{
  "model": "autoregressive pixel model",
  "qk_norm": false,
  "init": "xavier_uniform",
  "optimizer": "normuon",
  "orthogonalizer": "polar_express",
  "weight_decay": 0.02
}
Rows from block 2 of a small autoregressive pixel model, named by matrix and row number. Rows with one number belong to one neuron. Each number is 128 + 24 x the weight over its row's rms, rounded and kept within 0 to 255. All counts start at 0. Numbers have three digits each.
Before each neuron's rows are labels from the 100 images, of 14976, where the neuron reaches its highest value: "responds to" is what is common among them. Only what is clearly more common there than usual is listed. The data: microscope photos of single blood and bone marrow cells. In brackets: how many of the 100.
# fc1: MLP up (model.blocks.2.mlp.fc1.weight, 576x192), inputs 0-95
# fc2: MLP down (model.blocks.2.mlp.fc2.weight, 192x576, transposed), outputs 0-95

responds to: cell type: artefact (25)
fc1.196:128117157148149120151131119136126101138164097131133118146181119143081118171172185120166073101134125125118149148128140120161130147087100109177106146142129112164133127156125137098127123115128123105139125152109073132139099117121116144149120114117096113100096174105125122120121134124135119136
fc2.196:140131108117107115155098172117163159126078166140148125095079135107159101127148123095124125135137152077124103137115136126127136123114147131141222094098110077103095141131145136163139128150143077151133150158144170134118097109154141149113142133147156116153141143134120114128114105106171139110

responds to: smear: peripheral blood (57)
fc1.417:098138173147122156101142113091141120124118134145147129102108148124099152109168128104104086136100111100114146144142160149138137135131153096134116136098087154130110141119143147143090096117146122104142137160139101122094136119137134101107139105113139147105152129148158114104125091096088109112
fc2.417:167144122125119093133089103166146108120122132109111106137126114128169111114142107164168124094152140118174131129105098105125078148121121173110128138105160130118095143108130097107123120132147097150112083115111153097147125138141106104110087159142140123129112124068117159157122175121152124155

responds to: cell type: lymphocyte (38)
fc1.72:141127138127114140136127136124143200143094138120099161145168110132139155129107166092153077166161116131108115094163139137159126140164123116136145079129148092135094119133156140095125140127102131096108098153158118161131114096123154135130159129148095134087146120116090155139123100096128166118
fc2.72:110123101121117137169121129115125073137163127122143103068122119112132108127122086181091218120069147124148161126104097139094126123135135124152113123121127167111134157138116127110133159130145134156135119132088166114124145126132113132121126148051134126162166155176149098138148130161120100117

responds to: cell type: artefact (32)
fc1.204:133135156108142116130126122128135073116115098120117136137170145169113134117087131136131110132162137133123141134092117110067123129167099173138101116195127135121160133128118121131133135084144088115191143135101092125125140115108123137133169114148145128127088138168112149150069141082116106108
fc2.204:134162124136114155104130139130138174104108143115167095097095133089126142115177145107125168144123126107116102100162132156144119128084138126129143103073139090144115140142118118138097124176111168161101121103171132110132095106136140135113126099107114113124118144117108088120190100183125106153

responds to: cell type: erythroblast (36)
fc1.107:113135163122073123157156149117128150125141125108099162125115065139150167109143133142120124181147136137117164143169123105105115123148118115115120145116129091150131098117159127093140125067118094115160099135123114119145106141115142161142105122136081135150104140131101134136160129131159148150
fc2.107:085124100142127111134095145176145140123135098164115137140134128127130169092140116149170111112129087095118108122161077134141127113116169137133139086165122133152130120137125152121117126173105127093107120095131131155124102106138165134165073119145167139118125088137129146117110097114104164131

responds to: cell type: platelet (26)
fc1.103:133133153173124115087086117146112134120107116107104119125115123130162153141136172106111132132084113152154093121130132159148131103116151107109107155123154081115114164139148135097114122151143144146109161124149102132170151123147150127114098096115118159120125091112141154115112141121140128155
fc2.103:094132091078151141137163125117096091148131136120135164148146138117063103145134130117137121110143133096127182128127114126138119124145097149155114110110153160099111081137125121168149126127127120105129117144127152094069115148096133141133131145138097117150132151140106120148143102167089134114

responds to: cell type: eosinophil (67); smear: peripheral blood (61)
fc1.270:116140108093155151144126117132136110115109193174111125126138142142157088157094128121100119116142136104145182119059120148153125108112088146131129132143135145085132166123163146114107094082143121113168114166110139122139149160128104104111127126073062133127143114141137144163125164129107103113
fc2.270:119087079163110123146161161085141112121135089100126190114130096103158117095140143133198169115120133128107118125129113137119167153145145135093101163144122181073105149130166054081131135120112093134138130106102114116104148081107133119154110069126146105137128143146131100113106116110134101111

responds to: cell type: eosinophil (58)
fc1.383:116135157114154127102090085087110122101081137158133127133102148132159121140118100121134165144119115100107118118102126111120158139112156118104133172136117097089104118124136109075072137098153125084100153142151090141094092132098153133111128132123128115146076124143168096143133132161107066184
fc2.383:126121140122177136126172174166124122137155149112147137131150141160123107135119146088104116100106111121094164142113172153139141147116076126125139103141119135186164136098124134139156130149101101097110109104121145081142143113158122103145107156105092125132119119120097155113097116096134162130

responds to: cell type: segmented neutrophil (75); smear: peripheral blood (48)
fc1.134:136147112119108118149167166130132130087106163145110116126139130140159075116102165154144124135152133083100100096111135124138120112129109135146117098125123110095147136113158122159109056157199129103112144106110133096114139128120138075116148117144147115108120104114115122120108126122081118137
fc2.134:108114122130163173124145112113099134153147138145111153117141129124104157167093095163118125133105112168169145151167088107156138107086128145135117150114143128100142085157121123120149157112105112129095138186173180159114080099115121139104186125107134084181127158135100124146106089183129154133

responds to: cell type: promyelocyte (35)
fc1.346:122141146114162118134075168106117105124135083150134121127121102163188117135110135170151083156140099171149177118109143100168138090126129111090114124156174138162115106136153089085112088123119166152108139135131114136141137141135128147147143155136161165164099167124113118096109160132080095153
fc2.346:136144127123100162118133148125145157161135099125139092147150145134094120126124106146146131139165142154092110143144075131109108144169102118140147136165131097139183149090115126129125118136133105145113082105088103126119138094124107144084117103140075096139113127175093110113114060114143118132

responds to: cell type: blast (27)
fc1.220:111116096165103167182117128127134120105149153153071123109093098130113135123120154157124149158156104145153137124173150130080131146148136102078121093132103122103150148124125099110155125124116124109106113129160132146127145135114132136110118107123070146099099114111134134102109141129162121136
fc2.220:136114155091186097129168150178157157161141160108100176113108150107107095139159097129123104147144144135122137115097131110077143111109106136150179121095140129162131118094105142136152146123121135111148150152144134106140121158121148115178112125129131134107160079114121147173148123107134134152

responds to: cell type: promyelocyte (26)
fc1.36:125106122159137144122105122114124155130121118155105119149122135129146112119127158105121095115128122106106153144152130132136096157134140133119074143145146123116138146120084157103141156140154144105161118105147127156124121140117106113081187079124123098129105155135110174171091129105171140116
fc2.36:125090126142153128121164120139134111143128093085144140108098102111130151144133138131157155131098097113111092095143134163103119079117112147095152118139091119117178104111129118112132121144126123146093120121143114127132120166125097147129141094077151139151146131192170128090120116140130135082

responds to: cell type: eosinophil (25)
fc1.328:089091088111118155110144134142112097111097124144121135099097175120134096120092098168083105137129136137131156127132105101118155145161162128119187155101154113126114131130101127199159133133080097143100136141115078122126133128129128147143179105098120082136135149115150136180130129146139122144
fc2.328:141145126146155128137117156110102119142142102124145114114135120132177167116140143138123145098160138118110149172107155109112089136124070107124100189095121137116123155118114142078081146145134141151178107080163158149161129101121120112126099132137130136120074143152113097109105140144143118121

responds to: cell type: erythroblast (37)
fc1.158:151105079126106146109146138130142058102080124183134132136076088156131115137114112115129084103124104131114124113131144102112099160084118083120137150114085117115104149165134122129111098128162132119081161146113138137155104091170148131144133152157117127106137108123123115143156111095155140130
fc2.158:151175128159118077150097114113135164156125110085152073137183086104139157105133174154113122126149146129094139119131080146124154110145124114127122103121125140138175133113131107135125152101134131134148099115105158171128144191125146136121112121114145096163134127113130126099118138136125174090

responds to: cell type: blast (37)
fc1.132:113094145117102135117153150138133124143113127142144133150134167115081113140122125157150170075126174159122151122140131163084138143113125157136126116141105090185123140086111136132124089108159176123121151151120105185124078109160137143105099128093116145138110148159111116126133127112115143118
fc2.132:114136124136127128119127058127104153145125104132107142124119133126131141166120159128124100161146099103137092077123122133153107113122140140176119150109184145100107141122078154141119144100140100115153103145148163129102147104127161142147156150132134088151140113115127131173197094124123124181

responds to: smear: peripheral blood (51)
fc1.202:089118110158152163117143107137146167117153094150148160143108102134110141139096122143146130164155135086148147095123124137076145135164141116124131118106168105089138097116099098132126160155147148104117053183148133150154082112095150176107144101117145125162127125118151119111123122123126147151
fc2.202:171121136127130105171144092162140148168135116144113105108170131120132115129122125143093154091090124151151136123130098121109141123086173138158157135167077144143119136097137176108132109146114134129169156123099147119154153133109124138147107141139157101078103142115105123138129101111156119131

responds to: cell type: lymphocyte (48)
fc1.284:105139170102093127138099136143152180126108108167111174106129132094161125171163166119098135144147134132085102116128093138116139116127108109157126128165118080127128089107168129178140124096069134158110141104081120174144141110146126180133120120104103153103165102110185127140112167139127126123
fc2.284:194094117134077131112134126131132149174105112116119158103105108146115129128137149166128126115102127101160127133161149113131117113147128145155116139122150096118074097111148115148114162106149128142112139162133115076105119106092108115106118110152115135144122104116137137137158112156110128136

responds to: cell type: erythroblast (36)
fc1.214:110141131128130112143109092108129150094151102112145045161165148144146123153082140105160140138130126101160190125107157100124090117123101137141125168113091133098096183147108166162091089131114124152109137112164110119170088135119119157141124101168148139114111133121151108126093146143108127091
fc2.214:156118120108134167095140161119105080156117144151104182167111126116141135116162101094154106104111102149111065097129146138136144083117135139138143097150159102153093082143136114103147113145123159138170107134150147146115110102172159080097136144090151140158152126131097152111174101089109127137

responds to: cell type: erythroblast (37)
fc1.240:132140170174138114119134094096115179107108108125095130113104118113166106158139096114148150138131143125129107198117104125116137125116161127113146124121115116145107103062130173113126150091110137139113160121119111136109174153117145115170078121124108131122130142109120097135123102122088126110
fc2.240:151122098128104107104146116172138145150113125073112149119118133104080135133142134142162135135108104110120073149158138133131114096134124123105130107178162146135122117165172140125150127122081149189139118159100177130145099085087184204105089124089141159133146111151157118133122137121106128130

responds to: cell type: erythroblast (33)
fc1.114:131143113086115114165156148146155123130108147124133107128110139137136101125141111101133087119146154131110152127152169104187094144148164174119118159116146175125131143133138144147142122131109092108130138174117118088134091124121122104155156163131136126124156083167113087156120135106125160139
fc2.114:129123139136106061090110095104127119149144135166110119106128091117146150124132131106120129129101102109144120097130090103094199147114083077160111136123110129139149148138154141110118133136099148123126123076137132185121164132172158145136108111133128128128104110103139176132147087163087139139

responds to: cell type: lymphocyte (37); smear: peripheral blood (35)
fc1.152:148151153114073139149138096110126109144157115125092171151122106104146097123116157146120094124122131132178096116129111084131159171126135114115134117131130122100178152101147121147148126101133097095120183162102111151130104175132090148115127103187111105123100173156067104144149134125130120069
fc2.152:142132129159208120133126155144146110145138138115168105165109168162111156175115122145084125158147121133141137144157122145106112107116118131139106115123155126072105118136104130117139166125129144176120116115116137094114133089121144151149176131107122173137149145100116116132127117118175110151

responds to: cell type: segmented neutrophil (77); smear: peripheral blood (67)
fc1.560:085049153090146133139124163117116085132102139160119111107119160177113138108078169135150151140143124126137175159172125166121098104139123125155141109161165168139118159114124103094115094117157074144117072156107164123151133137081093149094113171123144116126103143047137163124122138103112135111
fc2.560:102110105160118151102177131176136115131140137074141130151176084089126140117124118134129103097153140157117157168095102093167178123119131140156131139105121143059124125171130096124136167180092125089136151147106115111138122114121115109115122164122111142121161096141151154127129142134097116106

responds to: cell type: segmented neutrophil (42); smear: peripheral blood (38)
fc1.257:147083179141173115107149140139134126095128112132119146120119142120126132131096119134168110131151110124150168122103159126123148172140119122100157143131161151113144174107173065129118122125131138165129151096112117106137126087111135126153123115142114169149109128103087167106142080137180171124
fc2.257:103101096127117123151163059143109125096104111110110104112098103153116135167145101090121114141106128145092134109099115133077114134138128102150138135126132143146137139104094130152168087132101084111124098137112120155107117132146142139149136144135142108170163134161106099125102096110120102136

responds to: cell type: lymphocyte (43)
fc1.325:130096148132098127121154114161110111134129090108132105127138122149149158130101134114110116147122151143135137139169132157137099127084138127128156136065135127145125109127158175094149114061120111131128097121123105085112135134150133093110097160132087132110125141145102164157147105135110143125
fc2.325:119124105172114153144125130078152181126130132141184120148099086133121166104144096128137148169141095102145109100130120108124125117148159131095115101121146104134075123155136071142111168145112137140105140103133141124151093135082180125110127132122153106143147136101139153122123115141131151140

responds to: cell type: eosinophil (29)
fc1.277:102132140080117153172136132105093120136113076156070142120133113131120129108113140115097113138110175110142138122146157122123148106118157119156135153175131169139139129122115125093151157128106101132104111106099126090118097137119082102132126133122117152125160084135128090156152142132125107135
fc2.277:096139109114126172112134100124132122130139166134135092138118136182129155169116127126140111145153103142139148136147117133125128137135083115101150116086132126096142161136126160096129105134164132168161084094160132128163161126133129136145141092101105103159086132143155164107133144153176126162

responds to: smear: peripheral blood (98)
fc1.554:157119156137145095160107156126119165120111141095103152094130118136105137092108126143076151111117121098154158115107089100135116130121132112126073130140124162099118127155127091129111080110089135073146170131087153134166117086168170105151124130149125140170149145125127115113146098131155117140
fc2.554:127131133132104098109103146126131102087120133102149106140135108098128131170182110141102080120146101139137130128139130117128140154142133091075125125153133147123097096125135159063138143126117145163152123106161091128122113163123166178133131153138117157157132122148126148101118134137116097084

responds to: cell type: blast (25)
fc1.266:142120113119091125177129097131099123098126110097137101090104136173135124154098122091155120136106121146147107124132154187102153123089107147150133153124131107169124115109116085114188124103137101123147114153129147153135088177112126104124157103119097117146124107151115076142137126123149161175
fc2.266:151132117179093119109105132118123126148130068108131119182108159119112127138124158137129121192116157138128142121172127084145127125183121145134080136118177100088097125160151165165100152140160114146078130127129145095091120083173095154127116124135167146132101120085141164083161141156083112118

responds to: cell type: erythroblast (35)
fc1.335:120146195109128134146164104148157144101137141085079149117137063099116149090132104146211148101091138126157138164095135126150135149100128125143127098116110109077120129140139171107097095160189125112164114114113099104131111132140098183092117125156088174111148123149108156138108132128122148118
fc2.335:142101071178119110118113107135113118141105100139173139104122140128128124113141141134105124127170123152109151139148100133088112149170117111132103151168131094142110115144143091167118128070108121145123097147163174079135169150133123119129136132110111119155107141112122126106116124110127103149

responds to: cell type: artefact (26)
fc1.498:132157086130118116136137161137097137114113133129096147166131127163141123131197126139130095156062125128136144140161122133141133125113131127187185156150144128170119126144101131134149138119150138153134131153136141142154114126175144072100119125136114186158127122155132097151107175141161119151
fc2.498:129098180102111112151127140150160108135160104138127111086170155134096154128125131099116117164170114161093106122118167140144105135156133142124129112105095130130139124088137101102140138106099112092128107107137104118126124128123099139138143111090128080123105113121144139087146149092103102152

responds to: cell type: erythroblast (35)
fc1.27:118131111139117159111129140158138098136108146068140092114083168090154153120114121131079176106161106101164115124160158100081153149106129125130197161140120107139145117116161109099137085098137147120110162113130093180119136128107113146140154095149137129106146110155110129149105139136136157057
fc2.27:121095175157099167140116143145136139129072083149125124149147098149080108115135139096153128145111136163149108132083113163162114126144164127123162137113162150126136121156104109131125132137092143187148110121130145143157114142142165175139113111107129116170110120114126112143159130109107143110

responds to: cell type: artefact (43)
fc1.351:119134099127129185149100104100121130148136140160139135129118125070142103107128143104135122141094122146154131133144131076088171150098134085180105094117142142134088111165108128105100124102123152132136105127093117152094082145090128114139157093134065104095124152066172101140128140130167145131
fc2.351:112127130118154133146105107120132120128115120133080141075063131099161128143143129103092129134141099139147089123118097118079141127108127130149088108113131137129104160111166150150119137105141132136089170137107109133064111154139163098110122089148117135114140146083108126135132147142149145110

responds to: smear: peripheral blood (83)
fc1.191:154152114139143108145123139151110130130141127124149134131125086151132127110125128142133116099141137116107083148156171143141165118143112120121153098137125111148112120141129132154128067097160091170109107164054137088113086115146090149101115134160111119162103167158127108149140152125106159159
fc2.191:114134136111153130108146103161160123142122156177078111143093155087127133135171113140098129116128109124083161108111136126145105106097131127100148134103113119119106122146119153119097140142123156131105120115169099110133137138121128118168127167134127108116152071159087141112114123118125137162

responds to: cell type: lymphocyte (65); smear: peripheral blood (45)
fc1.494:183097155080139128120141144105183124126140124118129167102106111114136138124137107105100102099138131118083126100158111125159146130083124152167131149079122154116115141110154130142157118145099134160120089126087137143137144107111100156125066093123153107173154111113173102122090126100098124161
fc2.494:085150100148160086136127139165145159133175116133158139139101113141156116107132132144117155140146114113133137143117157144134111115110119149127104145162142090141100090109158105110145184099162115147151136106144121052124114135112107112132158153128161151114135095154134111125125115151174099094

responds to: cell type: blast (26)
fc1.375:077098165131157103117093141122106091141143140068115106127129125158122096157152126119089121138113143133118145147111123105131141123108138129116163125167135122116110128056148132170119170125123109130118161156133135130109137130123099096118096157103105112107111127129155102133105110135125170116
fc2.375:125081155140143099100151126155136106155136089141128146168138109122106120118159140183152138124089108168084130142122139099101090145141141110123123138134116135132123118132137133127133127154064146099091152122128167164138121186124129120136098084145113102122139098125168115127099096155083083090

responds to: cell type: erythroblast (42)
fc1.450:128157112128140128103099157157109141109107161148054128091085119114168126115166113124106114195169110121155158130104150141115150128125140133120102109133116123123141129093083119138136163146133116131102136106167118071132156125187136111091145106162127130129109108145129164101096150160165172148
fc2.450:136113113109169120092137139142160128153126117141152119097084092072120090149117102098108130145109111154131157104106142125127149125089140100095125138098141126123118123114112158096130122104126143181125135160128092107138097124110108103134154109091111175096158153096117162142134149089128135135

responds to: cell type: lymphocyte (34)
fc1.108:094156130098108095117129112128114158138096151121115128079160135128111174118150140118132107163139065099095127153145118140131086166101162103090142113120111140102148108168108139119137109120146117120119118105090129130115134163115132156087161097150135161147146149109145139151175117143130179094
fc2.108:179096122125111104111134124132142125144117161139142121179101143163137101145107111138120154126110146106159108106131157110104158187137142113140125123126119096148116118136208128094094149140149118159120141145112093128118120121112130077099158106101097082115136108138126146109093135130167116129

responds to: cell type: lymphocyte (40); cell type: erythroblast (36)
fc1.146:115179147132155135128120119127092116134140162143134137140124131161156155153154172147145102139141135140158143087117110172168192109142105119120122125152132134117114106146134126178133113150146177132158102114146086140127109106158127142117115104104154185139158149116106141077146155143149096134
fc2.146:076091147186111168136088113127157118130091130111129139114100123144130107105079110144156135138151096122109109135137128100073104112098159115144080117128135125098146133123110164114123105148093165140127143101116159135143150130127118148140107123148133119136086078106125119129128134093115173077