{"dropout": 0.1, "orthogonalizer": "polar_express", "steps": 40000}
Rows from block 3 of a small autoregressive pixel model, named by matrix and row number. Rows with one number belong to one neuron. Each number is 128 + 24 x the weight over its row's rms, rounded and kept within 0 to 255. All counts start at 0. Numbers have three digits each.
After each neuron's rows are labels from the 100 images, of 14976, where the neuron reaches its highest value: "top examples" is what is common among them. Only what is clearly more common there than usual is listed. The data: microscope photos of single blood and bone marrow cells.
# fc1: MLP up (model.blocks.3.mlp.fc1.weight, 576x192), inputs 0-191
# fc2: MLP down (model.blocks.3.mlp.fc2.weight, 192x576, transposed), outputs 0-191

fc1.347:175152095132154063106114131125131140149139139125138173167164144142137154146160181145132144111120107141105094131129134131166109113157113069133126190089133108109131119107156114127111128106148169102155101111135104133158179125146096107149099179132097149116122119122133153114123124156135104178097128132122168125125123134113123151085138089128136156130136148166138079082128112123099116130103099141178135109114147139108147168112116129102101121101112140138116166124097124098155169132097136145144109142128097144116147143150127160098117155139128106128102084080162079161110130148140132138
fc2.347:145121175171077169134149098148093137078147114162153150112129151118119118105091133117143091172149124136148137143143099103136118149120127135150080075120135143158153154074122167166124109124117124115067119137110155124097092157101125116112124127149151144173132107141085096132140121102109180099152073101135131114117149112103129134170119107121101144167157108130121160158107118133130105089153113140102116145100114089165135113129114113164116116149122133113146144151118144137122114142132138126150148106113123114137198122127107128162149130134104168102107130128179130077163101108131115126
top examples: cell type: promyelocyte

fc1.66:142149121116146107101113148101104206140121105094154134134136174116093118114122139123124095144154104138119130174120128079159126106163081083116124175159147099185132122162143119102044176130154154159123106152098099146157111077125136098140122166102119153121088114138127105139119127130160141105122147117136099154136132142143118115106149114109142139100123130156103131126123140138150181122106163117124117102125147098096131102129149129152135145148129109130113170112136150149143184148133130108148138149123095107127158133134154117102137102133124140093104108101128102168119180105118113086
fc2.66:158133100136119113108157090131153098133165127117104145159115094129137146168096117145106149110080144150127110121138121174092143100141157167153133088075095096118153143116111111145158145116151127090121170103127163120094164114113134131114124145123158137136131094140124067117110160131168125143197124106144169105101142124159132135154133158154154147188147120115122133154136095129121110130133063154122117148098121183138164142118140177105122152136144082108112133147115122115121119130155089111135146123134099122118110149106116096112099158081133136130159150143113146094141158130104155098
top examples: cell type: promyelocyte

fc1.473:164113213164125139109148150113107125129119169144153139117165156108124116131116114127105102158163166153131131133107134103132125134047094136151130132148107134156084086106157100144112113156100135144128124147135134132100112156144145136108138112087133130135112157134149156169125146107136154137150174114130134132094111109161147127130112110130149100130121162133069128159148157165174149137094102087105143140106153137138136144158124097144094125129147117142150137123131154146155140081110132061124144118107155139150131120160124121152129101179173136099140149146141118159141107147164157182
fc2.473:126132066121117115099127137128105108129154091138129146144078107109135128129145118118160188090086108138152119102125155146135143168148172138147079094099141141133172133165156091151133090159165140128110109142098118123187128115141093107118104163115076109122121099151157129123107158143147125125072135159125083128115138121123113103121156153146142133112124122141174095097102082143106096086110121132138112094142130112109109137101116149133136123107128110092090104136127094138110137141169105121110141128147118161096149152139178158139149101088107136160106144136152157106135131103080127128
top examples: cell type: segmented neutrophil; smear: peripheral blood

fc1.229:097140127165102131124137158108111075083136115107132122124136143141124080093093139130098124116099108108106129138093115109130161146167126117116056140140137156138140159153106092108138123133124080074122129153151110089164140154132161138167150138176153140115109123157115160122130114127158138094103107119145114142100122142078102118091182101142117134065128103084079124134123109102152158136119106145144166142157157176134134119112130165142175171115104158137103115119124134141111148117126144169122122120097132141120094076105115100113139133116120146123140096154144125126136120092155132094
fc2.229:130121129108128138141096098165132163160105165106129135122125083115145144127115145117137147122171146100106116081159141148111120114138116154114165153139126113156088123126107154138174060144150131133114144079147145099114106111109099087136121090083079132147130160133132095105122113154116108111129132170082160123177178152093103113138103129115174113104167175147141140122155125109136103122144099111141142080107118120083149131147136101120117138142178084134159148112129141123141100152108098104168168126131150103112110127134144159110118111114086114166116164124122091111102121158120133142
top examples: cell type: promyelocyte

fc1.517:159082118162096118146152146113141101141154117134086099116147082116118124142100104102101117117111102162119143110084112123140171080145156111129098183076113133085153131130117118134111103085120100086154129123118150113122125162091106145180115104166102148097119132101109136113129086081187124139116112143096141095118174139136145132109142156147144113170131117135111103134100116146139136125132139113126133146135179116106134148091083153112088094144135105110159084080129122110140146136137133118163166151122137083111120105131117152114117122163139135142114159078152147119130131115120098104
fc2.517:145140107139102130128139118159112129158129101105116133116105135118170126094112135103113125127147116101065091105114130130130142151160144143101132095119139128100141136120103136112152134106121084146085124136098183084160093164107151130135120103113137118128111142137127108125100102160124141085117140112132161114133161148085113095138142118142106144131142095085104126158099119146151105102105134142094113090157098132126098140154129185154118142134093072119124124090110137105153147123106186126169157126148068116125152123131148137163111161121135125131154188162184073116105107095139150098
top examples: cell type: segmented neutrophil

fc1.426:129119131129119079106101090129132130137114094112089089090179133114155156097135117115136112132116137116147134144079106147166123154107158118137130136115102145137148155165131115103104165154117140151093096131166164095168107126102134102132133109130090107087120125142158142071145140135133122127095118126112134127140193088118106165146128166122134116064154170167138119143106093137114148193093125111098131129117155130101136109139120155118128124117148125107158148113092141158106110200156114093135096109144151144111135121130078132118104106160144135111109144117165151117094138123151132099
fc2.426:128112130149105104145129121120136133118110140115131111154135091101127116113126108080127135119120112132161101117113119085111109141127175102142161146153153120124134118123102111163129129127109138081129075134114133124154087142143094123142115164122142164138102119148172166142137118084189155121171108153098113098109087134147148101151145146127148148158111110143109139143142115154162130114110151132107131157148144118178125127137087100073126159144083122131150080113151145130143119113118127114153123111126128099166161088155167128103105133118175131089164142108203124125155108133060092162
top examples: cell type: segmented neutrophil

fc1.415:153100127104134136141129186161119097185094107108126110109105143123125156108154151177133120120127122164140168189124122155174149111173159117148133126137115159090142116145134125100121129116125136101110097112122134119149098098140101110092143146145177171132105164100120143113106115148139133147096175134058131099119120156122118114089147116106114087126173096162143130115071064136091151122119131091131114119142155109129097104119155136181126116127107125151102119125103100097148155111159132151140126159141101142122154135146116120096153150127169145112114134131142114128121118143151160091
fc2.415:125103116122113121117140102127161134102114111136111111115126148147134111162075094141156160143147108089119096126114121130123163141098122142120134123116138128125143144108112129163167143135145146078123164158130133120113150120138183164121116119109143104150146133157160142171091162121124096137154169165145153114169167120129144138154087119104205153164093136124140146130144120060101111110138097145139132167122137169106100141114103116112117106092126093138118130168148107141143110145121148106099134107146107098139102145111146113141095165129076204095137132098124113167131158103090109139
top examples: cell type: segmented neutrophil; smear: peripheral blood

fc1.362:100144123090132111119099146165143156134165110116079117122130163104114140142122080112126086149150155130139135134129169151120149179154119165162096125108162144159155147115127120120127114172121111124160100115140192145112088117101110153110125157138129092118119134142124165090167118124150120128165128144142124153101131139101125132138083149171150145082107151148127108111138106118129140125107125089126163144121183129130150117103147167141175084163109141088126151101143133129173110145089137070091166114160119110113120170130130155102140115168088162130117145158114137127134152151122114114
fc2.362:135104107155160098137146128131135168147147147165120196138161146138159092132117153125097162103108086143147150096116137130086129083113138119109126137183152116136136114106146141153078143123099137129100146142130095170120100142138137166094127066124107146144148102072115110187115143152168144138076167160089086135129109119163120144134148166137109096134151106124099124131138144144109102128157124110120113139144124146106105103142134148103141132116110098168116115105125093132078169114132123144156121082109148109143137146114125141122115082125158100133152154116116123104095130140161141087
top examples: smear: peripheral blood

fc1.492:129124154050113136143099078151117117089132155161114135160123144102146130105167136080107131147141169150118131148131122150120134106128143089192099120111080121129107098137183140109103126187128120109126143131153149178118152157103133097124132126112145112115134124108120129147120108122185127112149117093104141180150097148118118128119112095147152111137101111120139135147110153081102120119124203106140137158144131143147118136183116155155140102145158111133159142125116109105113129130107118159115126155114154124131105110159110114131136130136098157164126115124144123176124181182128087127
fc2.492:114139092204132109119164136136087151138132100103130117100133131184100185125140124164136143122125044097111099111146098105138138149122126140097131102140150117170146158136110139166160108122148133138130134080116126123134123136146080134195100139120152129123106121129153129112126141135099111152106107143150143112080168073128124133123162159121097123106148133112123116144149123152146122131150094171109129116095090160119125125085128093059161121118163148119086122136134158128138141131128156159124128122134124120107151119093140124124129108113165125092107135124103143107127076091155140106
top examples: smear: peripheral blood

fc1.168:128127154122139076132110129112154098119146133158123106086149153120113114155114178116141102105164168139114161114146124141131093135128141130112152126137109138149134129142110148129149075172191079129129096144098145160114131154140116156105083116127124157150086121130159124140117154104134182112119144115134119140116131146107103156136172113113077102130115129109129167157092149119188106180149084140148120145093171131079113098136095121139113082126108142084141132161152098114127102090121123127124116139128126127123137101136123133146146121154134140147119132107168149058134173081140109125
fc2.168:148124124138118125129151158131119101122125134118158104141121105163152122142110105117064141107079071163155110140114133175116173119134126141111138131116107091127114134109129131125094134145089111080160178109093156133137144140094123095164135116111127125126141139133116153082134096132099090141136103106157163116097126119119133131108122171130143138137128127135078089083133141146098153141129159165085130146156124136136156128134118137064144140137131116111146104132103141120153153179132082144119133142107134148106114166155184123115081156088120125160162131158071109153122097153081127145
top examples: cell type: segmented neutrophil; smear: peripheral blood

fc1.112:104093153122147146161106145102166163123098144137150110140170134115130133069144126111181104085131123164120147115157136131134105141126130117153162138113132142157117113140090137120118111149107132144142115094140125118127095145127138145137133100111114069131126077155146120145145145118121130096146153088121124164076114100100097162078164120153084102116117128140141126107131123123177116166147114119158136133082105066156133115162077092115093158153107131134127075155139122159156106098140141120121113116108137156177081095132131117149078112145134071116134135123120144094143133139115122117
fc2.112:117147129146149134118155097152129099151158083124131149141136171158157155170118126168097136149145125099165100135142116152131124083116104150159069135140134123128135146117142161154142157136140120084118138127133132141094173123155114139156130132156136157113134137104096174134116141153130137122093151130133142103144128126126171104134100128106097161127165121110108112173124108129056127126134131143137110148132158186112119141102155169120158092085116141117119172090143145121125164179138129101141165160137121141098129124132152178121145151115139204142072118170124120117109154107131148112
top examples: smear: peripheral blood

fc1.116:116141124163141122082129126154102117133111118115124094129149146127104104174111068138125133136148138132146156120164147124101127127114107115135137163090089121128141175074140133166124109089128123156197152140079132154083128136118155103156089109123129124142154124151099162096126113108140168120154151115155141132119107140148155116147130139116126167168113112142159130150110112109129066094186135139089131151128126134127093155118126132153104066117131084097176124176143138134105136131117171082147141161147120088095173106130157121108115105115129111122133131155111119154120155130144134154
fc2.116:145105138104121140189128136156147126112132116151176145132140116087140131116122161122188164103126111131123123119127115154115134071133128137089153138147154152126130076146130141092145151148085116089065126134161153075146118122137136127118128116121100183117116095133135096115113090118119106106120153163091109090116124137105104144112130114124148087106134113155087086091121136174136189142102117149137113070129135141115146091161147106092093167109150157142108105108137124095119158144138108159132118094131141160122108118141097149094124153136160105107130131124171124095149133138094140118
top examples: smear: peripheral blood

fc1.553:089124161154138108110158153146133116098118098131142174151164098131117117090159149142089087119140134103103138139114113113139158126133129109116079134162134093122123165113075128103133166156149095130122176141128111137174136123139137156156129127128152147104133121117127182132130147167124114137114077126135144130120096155125119169083171139118162116104140142138110103116142163161090130122125109153127162111153126151135104141121147135145087158151147151130104195123096118171150106134129090152122096104112155106168070126177111124158113101117121075130150097132126107122111121108142144177
fc2.553:063076107128125139140121081125112151125164113119144114192180132093149115102127162146155147137099119169124099118124141129132129127139148113091131139125128122122112116155123130097141136156109108093113130126173130115172101132092111144139134132102082144166111115125127116153104119150102111104100138119087099132140164126100136134150135078129138081121103145131110162140134150149099169124110164138128151109167141104087132182117131097137123137120144063123146134122104111125172150102091117189111139102120086072115144116138137121140118170088164112151116134094101113111101142125109148116
top examples: cell type: promyelocyte

fc1.150:139117115122163117134125151104156093111127137124113086141143141130128135165117125096120118162122150163177152159117133153155149079129132120128124155177138150122135123167103111072116127170109119119081088134089173149176152113119130100115148141099151106121125090144169131116101147124053122119118083119164116173134099128127133106103170104111111084133136131120116151131138128143148157142118139113131185105135135157112164131136125144114109105136110133138156122069103117162128118107092117150136120111134159158138139155125103120173125142149148160107083154133170157130101115082151109171
fc2.150:107130122146125170122127100104114136147134123120126123124106081097086102116160127165131137122164102135118143112139095099127077113103129119103118164084134126189158163110159101136129105114162113163168085113141090115114119149166133143121133127155127151089117114075154153131141146145128156123122113118112138127120136142145131141163126121191158152151123158159142092162111149074145097123125141158102088121165111124148085088137124091125139175174113138093075186135129116109142112144137158128133136134145096117116125082130137115137124128123124113120204126111115093147133121141109140104
top examples: cell type: segmented neutrophil

fc1.523:126105150124166121121123108133125163134107107130107105135189119154123166111118143133092127112133111132086119127141121151096116111150094142124128113126135139144109162145090104134160143137129107127173158121128135098128108116125110137144123072138158131113152129147101157111122134158112128145129136151163137112151137088143132106104109128142128183121149146113152098078104152116115116085175113121081121092118120179130117179152122113100147121082086123100091131151107056158097094135155096119164179128108102154195123096137129167125118139079129097092135165112111094137136129129129125150
fc2.523:134146151102139152166126128150188125107138169122130132111074158126128114154130133151122106147094122117147187150132156076133130116114123145148147125139124110146169107122157091172114149117167080139106102142139083117156132149156147126138143148173137133126162079104118078167149142116142139113124145124088136095078131145110132162140128152098150097113129170133125159098147135110159104146105120127137151126108134102176144104126126120068111106153141162120108125118118158123117148153090122141142135143163178138132133143086118125127129138186127141159113088149115173110109106173116162133
top examples: smear: peripheral blood